Rows from block 13, named by matrix and row number. Each number is 500 + 50 x the weight over its row's rms, rounded and kept within 0 to 999. All counts start at 0. Numbers have three digits each. After the name is the row's rms in percent of the matrix's.
# fc2: squeeze-excite expand (model.blocks.13.se.fc2.weight, 320x40), inputs 0-39
fc2.23 082:500492560469550463496536516513566546459478586555484457524443538480523500508556469495471500572470431445568655461462529606
fc2.24 099:447545505475411480448531589574595489523578565519502493566503469553475588473540550467452582459526547461487504465463410496
fc2.25 085:493570493491409415437517483478496489508456565527498482401544434578535597541444564542546626515467525517495466519468512480
fc2.26 139:496491564425552427494520497492529444582525448523419467479487444482550521466507433468462494474595551606444599498435510443
fc2.27 084:494555538647537508457575480584493505523513485446543515537477569565541478531464527483555507510567462503455526557616499581
fc2.28 072:461543408445464558490452397554499426470534509466492523501462456496447461520512476473607477466431522533431445511558379518
fc2.29 098:567563519423543441460525561561510524404405547537485529380474460471520555535448565456518451502503460508561501569546476505
fc2.30 095:417437470437485469490546532428556511639553518555499498491481468558575557596541462572449468450415492495478510486499519517
fc2.31 100:472421512500560602490493474600561602485510529459650522517486525437514448513532469542526503493440578502561457497497493490
fc2.32 127:439500573393459471601520494549545557422431497521429435428513529520478568454468556540460487512592524509546527489453455475
fc2.33 111:518522557516492517488445473472465496424565503447416517457602522518533536514424571436540446515635491509406489510548441472
fc2.34 090:502550589511442509512502559572489511469480489459518451513451547591506404517449497562464448480527533497377400525472500596
fc2.35 096:446499518472459534467599544523486525536519578467517462455471558434466503498362490470577474497599476513465587514530540590
fc2.36 114:488522395477518446523519471463468507531545462586423479541444470487555524441523493461599464422475500490488450520624413556
fc2.37 064:483424570519517564521415493616491563584595458468547423502499471484495523508496415468505573486548517461515598512495533535
fc2.38 105:572564531536382530469446460488557510532538602494528539548456473470442458494478464523529497557516537405561458498452452393
fc2.39 078:598522612494518503456430530540459506378530463555523497431484553523565559433563489534444486500565533454559539481542511542
fc2.40 142:416534512552490462434440526584445465547549501559521482504604487507552565585523443471501509399452577434480541528513526547
fc2.41 080:513506530492533415487568534520506502495490466503440518524441557532576472545541465559518475394435615528450431578393490480
fc2.42 099:436478469459559463505521516523476506442512475497414459410482530432540415524515430461503486490536429638593521475560456456
fc2.43 085:444398522568577568483565549491456480545554552506560484469438480465528491562460495459543566510385540551504512537399513510
fc2.44 089:535485532419510516551482545473567549480507545414476491504568526574602458456500499487470570430565533527572484408458565424
fc2.45 109:412619497551548483354467493548506502421411525522530489471564497457464537538499490512489491536546613476504510525524533537
fc2.46 115:486513525521449518564461510487492556470488502501479429395608536414468593544476485454421553485444472581486525527592521438
fc2.47 091:468540487487477555457524451546560465504569484547503423485539482524553529487494501398515447564520429592603615475485522427
fc2.48 088:479508475575562551481513408496442553570538473434497500409474586432476459434502417422508438483503549497485553556525442553
fc2.49 098:489535513511487507526513474519435484515493585490573458601568573550457476514430448572575555556542503465524455422514618459
fc2.50 122:484530578506382529492555454436526491615551510496485540614478536478509550507482463515558504515504463375494499494434479571
fc2.51 092:494520554460573507565417481535497500529528428470468468532490384550543649493508459403481517473569511538501514577515523520
fc2.52 120:559475489465555471577425511468451471515492499584526527493585435573517457447482461552461472369480548451454432495527557568
fc2.53 112:427530553536407518490428453427450575534535470570472458466471493472601569464481507505467616547524475560440461478534528475
fc2.54 095:467477549458480477521465549477458540506508500437521495381484520375605489485477552504483482484513503630510488535516382453
fc2.55 117:520553531464498437556533508447395558368531582506532508527543435522566536466512530594485468481423528451515509482422499539
fc2.56 091:530409425466535535464431562518527535470490469447550460523512420487514523459521448513417457495602551542529588572556585506
fc2.57 097:614480606499509488425537499522514511532526510508367372550411499497467522509417507474554506503469499468462542475477471539
fc2.58 114:499476508555424398560542480539593458503536467498515530574547573475475522482467429487383508513562469448586440446531482468
fc2.59 099:543495498503416555516541572421544579559471478476420553534577521495497551501465416510496464547604480533531465549547396507
fc2.60 086:538538426527485597556505483477433442399544572560544444472517588429539536481441515506510590525583517446498482539538497519
fc2.61 111:481517506481500548419468454466468504531530589458463568514379459462533494555529503555565586533432598535496499518429414511
fc2.62 097:550578528432562516538487531507502573474530477539595531570532475579510418536497446457554517551436531578426604512485505538
fc2.63 088:498585594510446507627575491563504526530471527443508484453489434544530512460370464455509485470593472509487443523503472464
fc2.64 076:421462467519509594431457485403517452446444436387450546426526523477502562538432470450520470459529548531512468560519530541
fc2.65 084:480571431543482532499529537407605433551601560546499460454492492482466422517572451518511469460473613468495533462492506547
fc2.66 122:480496452491484464509460505450543460528516555569457521523531505419542531502460405589481503388453558439445567477584565578
fc2.67 086:489431546467547383520556539457530483539512451505503493461472473573575510569442553521500508451511488427566561576526604429
fc2.68 125:491551482553583518545498469635502468375404540505524470506520484480563456419488420472509478544519564460515516493430461479
fc2.69 110:518522498487464500493520376533530526501538525537416450468424523446567467575475447419548468538455501395447514573415468512
fc2.70 132:507521573416561456480437476503468510455519465537529512504375423477552535408473589516409476522558511527458586483527547512
fc2.71 082:457549496498551539510466532538467487459509336466428415482521463433463511417469519490496521500524474606458540551565467563
fc2.72 099:477557442451511515498398572465424395507480525483551556484497505473507567476562532403437512511514472606483464551478535579
fc2.73 086:489605517464395483594508464417505427478464523519477482453528541565449553559466430532573470445435474528542524510481415513
fc2.74 107:437547389536577506570559459501597524545516483535500432549496460548495474529497510590522494478465494535580551580510402470
fc2.75 123:471493460555387552529594563532527578545587520506428498551478513511436488544468549439481555465509566554453491568462433471
fc2.76 111:505533535462478514426487560577607417602516548478531532489447515529423587464489517594507453538531478481512531533466463409
fc2.77 127:424618577523491483498468494433495517505480461497502405457463508468509506478414567497438492461581504543469434536560376520
fc2.78 082:451504436465535523508458474432476481504492572433505466513422580629454459423487634506498478445462495455479456536490464550
fc2.79 086:562456492530515546476562507496456595487552531475484589472517565487497580605503429466479459462521543423384422473487463514
fc2.80 127:488467457480608409513501535496545443506520482514508564508481400603438448526518493440584410486430407518489541527488520509
fc2.81 082:581611476488489521439585452447448451455607494577494531450455450490452528420498431534462451479555486492455528544546532514
fc2.82 107:465533521468562458561504566548491556502418556526520479593483493525507473563503507416415483468459468425519549446482643475
fc2.83 073:587554459512383586532419549520518483494542511572475537555581458603481450508529466536468465499459558426526483505464556502
fc2.84 115:578556519478503477424629521572608446491534438488418438520463470512468513419441478516539459541539511446507576515516482513
fc2.85 120:470364489460496541493541526527511524575463500505470518500485536511396574581454484453479490508416558476552531429543420414
fc2.86 094:587587545512441529620578569535547558497508509506479582553441504462530519475516547430523548473522483444458512552415489551
fc2.87 103:481508510611571422486423562476456423489487542537516451545412525551391513462483488439489500576514471508510581515521466424
fc2.88 101:489456618469520461474528536547449512450456472484498438474456533445536501512531499538504485489503478581648486405592425471
fc2.89 098:489419487545590401503568546610521475507491530502507469452478533476491577587520518529497416507484614543440463465528491450
fc2.90 093:501559447493412513519512509548508519570468522454442436499544446503472490605594489514538571427493445422498611501443438510
fc2.91 100:566429476480539498505399600461430585499488643459508541479477556463485479527497554461535515469465553520469433466461437501
fc2.92 086:480528449517467457524470577552477434570500520499499575501471484459454535524547512482536502492446503442441587602548354427
fc2.93 095:404433464475507469527437500457438480472461460469378481586430522450524576431467445424471506567449488506457474566517522494
fc2.94 093:497446604458550468534438463504444581459478432467421505409457463558447478533558544523530576414548436544502553491524503510
fc2.95 079:479432535502552460556414490534433539529471497597458457556508484491506493411472493527568523523609578423595490456519476456
fc2.96 109:454488549426538492537561485485417495453445463487537633521463422423493468489448553527564533517559460521547584552511471430
fc2.97 131:597489494470470467571489568478494546591529463608509574534501469521422471471413421506501485465453480431424529527521449436
fc2.98 097:555552491450518477569543457502542491505572534485591423464547547498490538401575403441454519462460542530508502525618533491
fc2.99 097:510483594475524513385522485533427460461595417544525530518535484439483480507491564557548500455492514491556460469388401488
fc2.100 088:459484485487506489552493511476547558467369621505454496510461509482561536449442410591507537511564448441446517524577530544
fc2.101 083:471584476511470411483515533467507512578482487444553532622502430532455543466529486498426367504465581486507524492479463573
fc2.102 110:525622571501427477489566518453539535505520565545551518605458455462447431485517435517459550503505442446546495517436410486
fc2.103 080:461528607583497531349444497494479502483542462446405511528545449545518559504515454478401448472470501539516450540520535532
fc2.104 110:514472569510507543460519487515487508451496413632546464462463503499511505486479513522527537517630453623503561564542516591
fc2.105 088:521508488451485467554560502487521439560525412518580460590502424483469505430515542491353488430591557507508526500540497457
fc2.106 099:481574520604474532493446457522505527562468465535442481404519423510543474515490492509430550531464473592516477508518645566
fc2.107 093:485534446451485447599561611489482507499512467473502550555478424535453509555586571496416472509600519524550575517442473491
fc2.108 112:497503512601450466487456538466490564518492508501525525445538452540461531391590485495496585442489572563390472474551587525
fc2.109 066:472466529474481565446486409485498517493385477580429488470530455478473506528538447484614486490542506564564521490393489407
fc2.110 136:461517443497447546446434495485556470561538600513462491462548598518408548528495540555473500530382598476511508518492430523
fc2.111 083:568512467488466396556527488507538535427486616538506469455444617445506426528537459491460590500446490465503435561522494494
fc2.112 073:520502509522601563570466559542457514448446531490594582554446506476412555522489561557535506475446491582532454461427460534
fc2.113 070:517447491506497538479550469491596385497456500480554516525551437442452469548543435488542518539459471563608469541581583443
fc2.114 104:454596558519482466481415456500484542511476509499417559437500486573425609485476451509442443468587478531438585525495454508
fc2.115 119:512410495468605506518454512418552422495413453553557521529461510467499510482580556496482563529442499598548567428521504468
fc2.116 159:430499504465512565510517525450455441431488525497512458484531469508578405425575411477543509401556516579527444458591513488
fc2.117 092:542629626436477480525518480505520531498513522505476464517546562544550490633446487504515535499436542531496587493514458422
fc2.118 075:518427466487464650523521540592511470474465527493503527538531538568541423587498462519582509538461519490482561485448561586
fc2.119 070:441449590492562489450428616460405542544480460549538528498535496451548539536501478582451439542566505543523418479471471490
fc2.120 087:528525411436548509561601537482575466520513577499436422427548532515513507483549516559477569464421504558476467585553519464
fc2.121 116:536475501444563400504492511496482472501532533523544517580504395546610460514518444554514563511463572520508583578567548562
fc2.122 091:551512549569571544563482447491482414442456507373495503602474480483533496491577573579452536499481504542465500540470504580
fc2.123 108:505480508533488467510441479553507523609548564464572466462444486510441503512429654516503496471630512461503506515433470532
fc2.124 099:500515542529369473411515526455563600525540485513518491432522529563465393446450512532470539435447498524527454493515409474
fc2.125 115:515388479565526532582474531435511398525446503523538553546574509482504486542496436468531609523446429491471433483545436468
fc2.126 083:562433541536495599476501493509452546446434494431557413553455490466521524481542436518527589518554517490427499568519439396
fc2.127 099:499525583481436455525559541437514518631523532504468531596488554452529549529529540551495540583517458387461543531495534452
fc2.128 083:538508479481448464497626448537475556577507565489454491449588495524538515461512572500458537403510469514494642490540487454
fc2.129 118:436496510548507488569490485544538630499386552532396520469448541452422547397463440526513540501514507509452508522537480466
fc2.130 098:457543564494441591444485466480451481498482448502473439430488455440433520563446413525504496447452526610457465448577430509
fc2.131 079:541496491467378525522444595548392559531496516541513560513444525511463497475486464449459456510524361572506517448448506502
fc2.132 098:429467564431463523548500576538491460493476580516506629498539470554507481530422431456568499462573512568500485513575422514
fc2.133 099:471444425548463585639544461469552492513530562536528431497519536462446470403552429467517472432487455480505497555471511439
fc2.134 150:567529429488496529584548479490477436416519640484558465607474507561453508427491529456544468544503457425473518515480520542
fc2.135 107:481510512483538426426425577471418578512519512537527431462454491532449500474500498424455410437499533464497470550593492607
fc2.136 110:554578516555568507475588496511582504508508492560429419504479403563442521582495492480523476449565529535518589464514588505
fc2.137 108:466489532458470511470593510497536486614478471403552581458522458468593416479500475495421568477535484538507460496604470463
fc2.138 087:538491587617530536515482464457494453543526488576452539543542509451546528516480513460487406517491450470440406620533447541
fc2.139 112:505460535476561425471490530482551468509454441469447418474484476510634503494503515421502475512401494545548461555380572485
fc2.140 096:467477506526475451525529533573424485411485509566479444327509477501511557507483510616475560575528493442513533533510503515
fc2.141 103:550494486413552576451512513487485484441442441453482620435535477468488413483453469487496500465626542499540445512475487587
fc2.142 084:488516478529556659457510490539507444458446495501566465448474512528515499509564560533555532464399552421422500590485502520
fc2.143 115:465487451484457488544507605547547455474469465596520414631460561515472469475534447521412467525473505509495615480489488473
fc2.144 098:596470556490615436485465510569523531506492517533362485493560507542495508454592545538453519506562555415506485515504551463
fc2.145 087:455518543494527458466470472488497517485509396472624559510520465372548420519591441498457494492519441557506431459568484494
fc2.146 066:514489567452498525529483529496634594454370558502536453538428467540442433480519527503492483472473593526455558512529472515
fc2.147 100:523462487552483447541493520477477558484466578524478542456540580511533585413564486487447384598534493484548464501528547395
fc2.148 113:591446483470574457516473534502475459484434440527488490538400461469557531425567474473425543510642532534479511501564550498
fc2.149 097:561476563468512481537530608477552521517538422440424447524469498467599586510404535492481462421512537501486559518582514542
fc2.150 098:493456488578485464470438474573616424476511429487460529466484545511437503465603458493544544488496567501478520538466381569
fc2.151 064:567457538489522560523492538456577423517441522469541519524469451548523441427594519493433425539477504509424482418539474387
fc2.152 102:407473533432503525567420490430485447541572489436479515605505430446429460580475516507496491451521473509560589551528547510
fc2.153 085:452551494494422530594508508466439417456482449531509461561479545576463484473541457398464455563520557423394533499480478460
fc2.154 081:642491557484543450535484532554493503525515476478513467525562527580521489403594511453515500498427486459537512461550499368
fc2.155 102:504524506451463514504511445484580458482412503528506504382620539394476494468496513501502464553582524423440446455459473441
fc2.156 112:467541495529596544464506499531503437548482406475498453471450428483568554473477544449598485578511570536490542508537614561
fc2.157 087:486542588625568481511558398459484483489537533467505514508478487492505453508466590552455557520553425580549535576453475455
fc2.158 096:461511506534523544543580534443529498493485542596434551472478453575609538574448607491511484550511461403496424481516482493
fc2.159 097:549498477496509453505442474579572522568415555553468553485403588542530426570445400470481528502451498509558449488465526461
fc2.160 078:470495571456521485609394556469511473510482429497456385471476576540473518464510476464523558477507509562481505546511366523
fc2.161 105:401560402465423469514518541491459436536495510571572509516457543510457409527539528405536478615486502545546498529491453516
fc2.162 071:562511589544536507575525446477459431557507423482363514515476481487472568485535560475488514478568511460450493573448405526
fc2.163 080:562509513440545465457405373553489519489513486567438494467582523488550494475506572458470428615535437436463524517499514517
fc2.164 105:502534418501452481413472473533463456525504480565491377522433516425618545405524549547557457530476434475462518522495519483
fc2.165 103:476508548431442488471522512548459472482431470564466478528549420517490572487487520513444498484655544457536378483502466422
fc2.166 105:524524549537458404438385497519570517407609540500510539566542541582549456503463516508497577537500578477473544493481505524
fc2.167 089:455501498488524487477470491505438511499425514493604504503453597427474594456479480539490469519476577475567462433441645522
fc2.168 100:599547516450535480575502580475451568383524467488546519538557447501482524551531560425497429472520400540451454498478542516
fc2.169 102:446536495430520461485532543526558495483535418550558562361547507608510430584572476460514449510461507451465475468514535494
fc2.170 085:540416588417509489513495465572495492550561567509358490515511533490521609546566408509518508518465554505543506487488550495
fc2.171 111:456558432505525451564485569509550489563519471574527561489516451504448480494486524587491478532428518492537429434506333488
fc2.172 091:608445541471458526532533429454589466537511507500573523564484453591491498542508535503541543471469489444429613441471509423
fc2.173 105:521495413498559426456512449449484455490398496470555486450554481491549582516575564520448536399512551561482510533507577572
fc2.174 104:512434441520485488513432597512468506588424517507524582467537530522517515593568454470538521528344533535518476502537553501
fc2.175 113:570547569477488454447481496462550468451596458403518534476637506484569558463482496458428547491532519464535450515440547542
fc2.176 089:488498546459439482422501489474516537543427497565472468452509474514467542492465390610480510521507555606481595567413542511
fc2.177 119:456389466516453471496442409549489408467509522635516465522555481467454460453536490512538523479534556411562440512479548481
fc2.178 072:515478455426615413450490525538424506536412498499514509487521452533519389430526550462552466524533610523487489497575494524
fc2.179 105:459515532525556546563504420589550509609542561424474450403512495513508423523513580560548509502465530539567569537491507474
fc2.180 105:570486566492532505529404513473505394467494563467456568444455532445417571523458465573487492518583436535528592547507516491
fc2.181 086:556491459512388500560520464540522556559505541529476499539479446559513512491568462584554552442630460558553405477503504486
fc2.182 096:548555464468568464526499483526542513472532435436550410474431505488577516491513479578481566509466534559461609554525589410
fc2.183 099:558527559423581522532492612576534570486525489496573409533495477525454466468427480492531495581437535602483512511488515556
fc2.184 127:492517512510457497535588541441521541500507440564489448518486609461445576454430515537522504544580414377479542497535464445
fc2.185 114:533474435507520394588450510564445529565450457498470544428469514532523480487601544478509412557430478521460437515549501581
fc2.186 099:484611520415504546598506452523565451508482501497553590528521478469501523401475503471542582467527573581554441443484474497
fc2.187 100:505581513511573461480482489539496458381429568464520548494535438438556508512538459532607449468510557538385475522536527458
fc2.188 093:480514469661536519439559540458590496476433416514566411486459461463511475489488448442536574512494526455484487515435521530
fc2.189 098:532531444585601583461414589423472427416490495507524506487599546518440505467523505476521463515542494514598508512500521466
fc2.190 124:543626465573524515426509388430541510500474507533551545476542480474540519610458507522529514523447403481536450554457471483
fc2.191 094:504616512521470605584515499514466571541503453497468591450457384472505490450497535516513462502547426490551550459467419523
fc2.192 114:499470503436467442519467546463431538460509522508462526454516530518426512481400486541645471488572470509428606423462462483
fc2.193 124:536484523481496609522541410543454370507546526519619550509484521521404503498448527508552483462486454436502540581534521501
fc2.194 100:503510567506399603556519525434535493554465539505513451516547460469491526507446376571415583462497486562509509558530448530
fc2.195 093:452466526537470516517503516497591504435505601602514557516473528540416498468358492502532501448426419511470439503530551482
fc2.196 069:496569449382518435555566494590530488484516506445418521480575481384450520523497546455519450478504484577466462513432473460
fc2.197 120:541463529479479511544442485566410531548553469427496539439525500439501560530440570444465495431603488469580474425470586480
fc2.198 142:496423475497508488581507568585452588473482454473462494419541494409523496527421506508548533402471511475492457582566414495
fc2.199 084:545515557506594549507520485547393510548551482542510373503438434503542446423498503544466502435557546530500417488561462468
fc2.200 077:503460463530470496488387514544461481437562436532518465568440404456493512449499475438504444466577579536393525468559528456
fc2.201 099:501479591433430488567500396494456462582526532514487466466488458509492554509484514500550473535495495592528423557365436469
fc2.202 081:526455553501427591473491522496482495450454599536473557504478424441494516538420545478502593513397423521518421536427492484
fc2.203 077:612529449451512449506503519464517528501534474496512533531511439469433600430590460587591434469524464518506412552533556486
fc2.204 084:524437470456415472534499520506505463525516453560546432487461482448505638438509468581473561560551488482436508409425543541
fc2.205 090:476594558428509540536457439465602578512499479501508479561580481528478481540570413546559548536412493539473437492511451551
fc2.206 087:601436492487484524535446445498488533382501481464545515512483450556481496480528442423505432447541485415480524493648473469
fc2.207 120:562457495395463584595564529451464536428511537447498489499490544572554465504496415507519524467571498474504464431496386471
fc2.208 095:454545522487491527538465434458404447475546463551525417526621513526438538528514475541477559492430543382476448449452472469
fc2.209 084:519543550601494461501625563569548538519517535475456460416396518581531412501558529476502533525523444510454492543468502528
fc2.210 102:472452492549452489529512467500516548490509519567447491512500493553510474449551533424485586395496564507494539529662552596
fc2.211 120:533437446502538412601532480487556499515503394505545484537547512525548547552498422498438469484443510519467604431507599465
fc2.212 111:469526526568433470565457567493497514568421525474386527464439507597436456500460450432540470501412438535524544524490553476
fc2.213 158:485568539497458486554518470521514436487495462480461450461478430495484565399568522569445516441568532629512417504517449579
fc2.214 076:502573564466404421520444492607407495462457520470532497519523528532574473540465488562535507500597427499511524437551438539
fc2.215 069:464462377529573483533482583582487464484515457476480463468458550482466533477603548538501527505512508386414493562443492557
fc2.216 085:515517494515560417514466413459430514565571484432489470553540438553531601467490538607427463464491522416491471516462454535
fc2.217 083:477452445568465501493528444439473505460407478450485578451561508501641518464590587475457500507545527505456420526510454481
fc2.218 097:451573581544474492451469506461523595477516574502524488564531388479441474387420493508506536458581531477468532521471450557
fc2.219 129:490473507569563485575505562613514494488493406524414472522436408521463538552588512466535407494472491479529446536512514573
fc2.220 085:456556516537483441524488532449404564469480601576560421473569585489539515550485514485525518466420574485436467522498497583
fc2.221 079:475505382604516497508381449453535507415504428438517467491498470556511432526451475490513502483534447505492607559546476458
fc2.222 078:476546491532561574540507533424560479477501570487451441472545541394642504530513415520550501532428427517514480504548531498
fc2.223 099:437497532497489515482563547550577470519499481563573470535518545537607542541552413557513566400425571561485491524470536448
fc2.224 085:549495416512597546472548583485441585496520448552498480560439453467477463520467559479556510583470577479413445457473454535
fc2.225 103:519559543584441439424433475518493542541514472490447481347545496456477595457465518536479433437493472504552475517550493441
fc2.226 120:542546538542475511509507502502537443362432479490594466410541480501502505526497425581507549426535434566515568447513446463
fc2.227 115:479479635452539536406499493565433480536469562458440573508525543504480503494560590516532463469400516501501515433555565484
fc2.228 122:521576535494472576460544511524477532507555553498449373479421472470561410486531471550514583473450590537532548539536568519
fc2.229 101:525560511534548473485532527521612459458391555468421437360554462460475500536473436477486461497480510545455515493491587507
fc2.230 075:459502503564531540549512507530489508525597463462439435546415509599529457559493498575552459514619426513484579521505555456
fc2.231 104:502476499485602457485482538629486565483453464426424502436404452567458508485538540512505515483443518453499545524586495585
fc2.232 093:557442480534542517497497536602475393572452611496497563498482550449493463452475452501514481419533534438530525439512606489
fc2.233 099:496502435489496504590547474570497400528507588466432492530462469459435582513508555598565530530588439480500525470509437447
fc2.234 108:494456513577503485501430411593472496501440527486556466606463453530513508465494479420407490506626487529464437531565505498
fc2.235 140:541500605454476437486529538480466470505593421549518450506504447570500528499487391522493495471625535517448566497549575457
fc2.236 092:462481455502462432440478535534497489504490581514465537506405497472532633429511589507576488457518477410491564441571530541
fc2.237 079:527489525498477467563539559527423495484426347543497492528441485476526571468515450537560404548589405518525485498528497477
fc2.238 089:543440521546452497545467487591593468565552547444564501455523508528505557551491539418523560536584516431487446549491442590
fc2.239 093:622466464580500490513576417429522489445513520482464536571485486535496552486431586548482506425622521471472486447503508536
fc2.240 114:453543470500446593433476502504550457413545605522458501591452436476482494501565421525435489535511508406518500449422528489
fc2.241 085:568535400578515413554481528592531517442490580565504594486513502469495525491511588476537421514442462519490564506571475480
fc2.242 119:508446533518520486625511519477490450426499484547478486511576429574448539427540391455542429495508536451513578502541500586
fc2.243 094:533593452574461389527469465485518555534557455500511432527541476514573420534564535490542442494455516482486399557523522417
fc2.244 115:509432470550458513516592476497466650558496482516468515540501505451424525587454487493557544472498510451483429488372524485
fc2.245 101:516467474456497466436487532536474632433472483489549512478581505475418533548590410507468472483514539471615511422520557498
fc2.246 087:450490582530406422504521442497519554447465465465565479544582626531487528471499544486468594556450498575462477515481441486
fc2.247 083:529505413479539491532454508522475498426569489480521442382567527566522474532516541562416450476513604484459459543521601539
fc2.248 094:550502650552521508506465488550461519478419458506621536503560480443496504526370498505473519472471496481573471495547534560
fc2.249 071:518455460528504467533483438456412483474461460555517533507442416441473573505534492583464557392553388492428486552465505463
fc2.250 120:547537452405534415596513503519459579510590534494474512518440529492481495531444463397580508494525487586488491586489503570
fc2.251 104:449578513452505499450405418478553519417478548550492461493540475519432475425507507552435445448519599513502444499509395548
fc2.252 122:493437439555468490449414478410460452566492546420470529510527531465441566618485514480569575458428506460524557489491451489
fc2.253 077:533435658586539554497498579525545541550576492463503549530461513469463548488574495468460499447450577526487506521419485482
fc2.254 129:459389453465472556497575507497539587450523546455474559469525482509490566482487445458528431491622501458562483451489426580
fc2.255 111:464540533435454444618510596466459500513501396497404536469492531497506609455586488437457475514510464554514521502465524453
fc2.256 113:460539497461373511549536527504566498548540427558416461513467431551517456541526480553482540491451431591436520582484442525
fc2.257 095:492487489477492495484581493377454533500523485514504500494480616491439600529428528473581544521484404447550484481429426448
fc2.258 127:493573470471427560553539522507518468609515563522520514415504483493414493543449546429572484441444419555477450573501516440
fc2.259 125:538507420531522430483423538554420471489395493565595505433524472510537537495586420500509422463468582508449486485545491521
fc2.260 088:493427482635424513514522597444502444554549507481437478431485471399543424522483519453540472482466441548557498505446501472
fc2.261 096:429433537502492479496465527599501565455483388471470487489531495493538578523422500474333506443513525528441539495470504536
fc2.262 099:627439538506583444439521450461445556536455409524490499498466552486510531481547537502467452478593526475546496518492628480
fc2.263 096:486555504431438458562543494368460449519492536469453536462556526492486485591480569561469496543427519616490540444471462531
fc2.264 095:455530542572485417516514537485456505503477480430567479461539578454455540514543532476380563437551547485464489390439567477
fc2.265 104:530418535475444516509519496453472559514481470461484536498441545531572501523543511449489410420551480423608582419519508400
fc2.266 086:451464449513537523561537595524474479549579464512534569496472586590445448546389450470463543471510555528507418540513442500
fc2.267 112:480561497419379402486535480515519464518495397576547444499512454536530560522475565479425534519549495495487488480547415577
fc2.268 092:514509479498539627510458537549562529506507404415487460494479489560407467491497524458478445475458527435517521611448517597
fc2.269 119:551478566519483571504566522648521532475469580483503533451459497474572571501521523472479494571466429451564411428522524513
fc2.270 089:456511432519357501477507448489586531524481449401526449529438548532467543478471459555484469438499501399439565488475548465
fc2.271 097:506444398468563518543452503497447446360453506508515543526615478537546456533465442552555517512527538520508495407476511441
fc2.272 109:520538437504521484530533533463334446537462562569460489493555404483470477544524459517583536491484539477460480530557594534
fc2.273 081:562541449518453476434447558501546499521536511507411465581513419445450522397500504417436438456531477528442585481554520456
fc2.274 133:466624468504574472543437536519442457454453448469485533418541476512500493486500537425445455428516571438515559588461514570
fc2.275 080:518437619522513539478512432505458430525406577420459481457502529521517508534455485502487539530621522561511596483436537487
fc2.276 101:482455525546500522480541478493443509465454396450523521583392521568529525453454504553420587554557528579507442558433494487
fc2.277 092:501498590534487527454471452417514508409560488501507471464515415514586562492520537391485510459505529554459526368550468539
fc2.278 104:499460526471596444572531510488413504533572414387508464493440478440564498524502535488381443501575494562486498510494540488
fc2.279 093:468441539566513540584561480558522440601476536554455609523489567471469530468426585486407541434484522452517518493496485494
fc2.280 102:495520427507441442514468439432444464565490500546532533586439486552518387410542415513411551481484573506529481490452512508
fc2.281 088:468522586549492508491559446631531459574527582449500491475524555487536467496510540541468543485389526551497539605471534558
fc2.282 098:467487525602435461490512570430502511512469497433475541536550584430573528497433416505507523423405520464478470462598480502
fc2.283 081:535532517496585486483575565485479525519460507489555424514471414559449487429551442555529435547487473426600513451436594493
fc2.284 100:522525429414505516627500477524536486475527453499535492448461487432487501486540489566473569543502352517591502477447442449
fc2.285 075:429390505474556515506447494529425581477516541488465512465591573506496556609477405524516549494527558458486515426526557517
fc2.286 141:520499521420443451562561615550457512377476561552519440462504529528479559516516507409506498519458520507535550460520414435
fc2.287 068:497490516528592555454500582482577580441533430458458514528476516460515517473491557410562482406547520474483493603477414538
fc2.288 079:468494496457461486542400522457451465466498531420484508478653498562511450454515487500456519384481511510476514570383509497
fc2.289 089:534475567591436497500478546403538489516472422530446563590478502520523532389539533493548526529427538518470529534430579448
fc2.290 092:510608443593507472439429524413512463535458509533456561499481458500500474462535431491482431517421509499412545571449487414
fc2.291 095:370451557472444455520436524543455582578558469483417446518464551529505521469520428463480515519531519558555510564453448436
fc2.292 105:481487548418497508569461546445506445587475424524352461372576522495496526505544511508550543469522553523504527538475480499
fc2.293 097:512462547540555528481492545502476466488501443481561555562432445529521537488509528473466520533526360585433602525407465568
fc2.294 085:431472478461434537520490527590456602552480531575547529461508587411475450471603531442451554430516457484542492477495483466
fc2.295 074:543514507425572530449445521568498493506482442467529420495554384534518535543452497572488514475491511377432456438496478411
fc2.296 099:485459563448475470550555468524584526579541545454506451507501536446462515518456448433563464531635501481528604447499426482
fc2.297 103:462403529552543562479447545490548559480498487494476466447566508491368504490490437567611534403514484480540432496509527450
fc2.298 072:567512651488469541502428532510456476468456487591472440500531513495487572467478547602449460494561607474469465457494496519
fc2.299 082:601398423570440481503455532404490482536421487462489548561445503463477457536563428492507507482430431553508515476527434522
fc2.300 082:516554529515391461486397479499473627384439450486509509450490484521600536519460471547562492528497545553470470516510513552
fc2.301 104:398522505548507525523517518576486479474427419510439412521422535478416594430552467490460426486569528554477466461494451492
fc2.302 095:599544544596476509543489468500492516594545521509533490565562492530389549600454518503536576515482500497572488499425481428
fc2.303 078:441510508515419559514404550512486535604428525491530488577486538502396513489532520511530493471421537577548486495507431609
fc2.304 113:498459468446489454540555519527531497558478398533444420479471464506627579500489508541547519386544502512528502557597456527
fc2.305 113:501515424488593556464433469504365468493490513554590507453479413482445517465526463468512513497605429520530484492578494549
fc2.306 083:462651537521500504433503446453541463593424504477449461479566457558460530545472557558481396476536474528552527529469482486
fc2.307 100:538451488362515529581488441487474594581461477541513519404500558470554520488505553455554494495514558455572467490507582461
fc2.308 092:498532523469580526499534520485548479490490560468459503486560525505489476524500564608445487606474402520652460477480481418
fc2.309 100:508476521511426522497495497537428585608481484379451448515474539505505430530547544493422547506389536469413513441499497475
fc2.310 113:495531518568480576483526403489433586555482578557529493494526487451451416490571449511506543433419519497433550411508508447
fc2.311 080:560590475484551467439435498570472528462532571454507441453448517527463493530566541368530489496534511492571418514581480557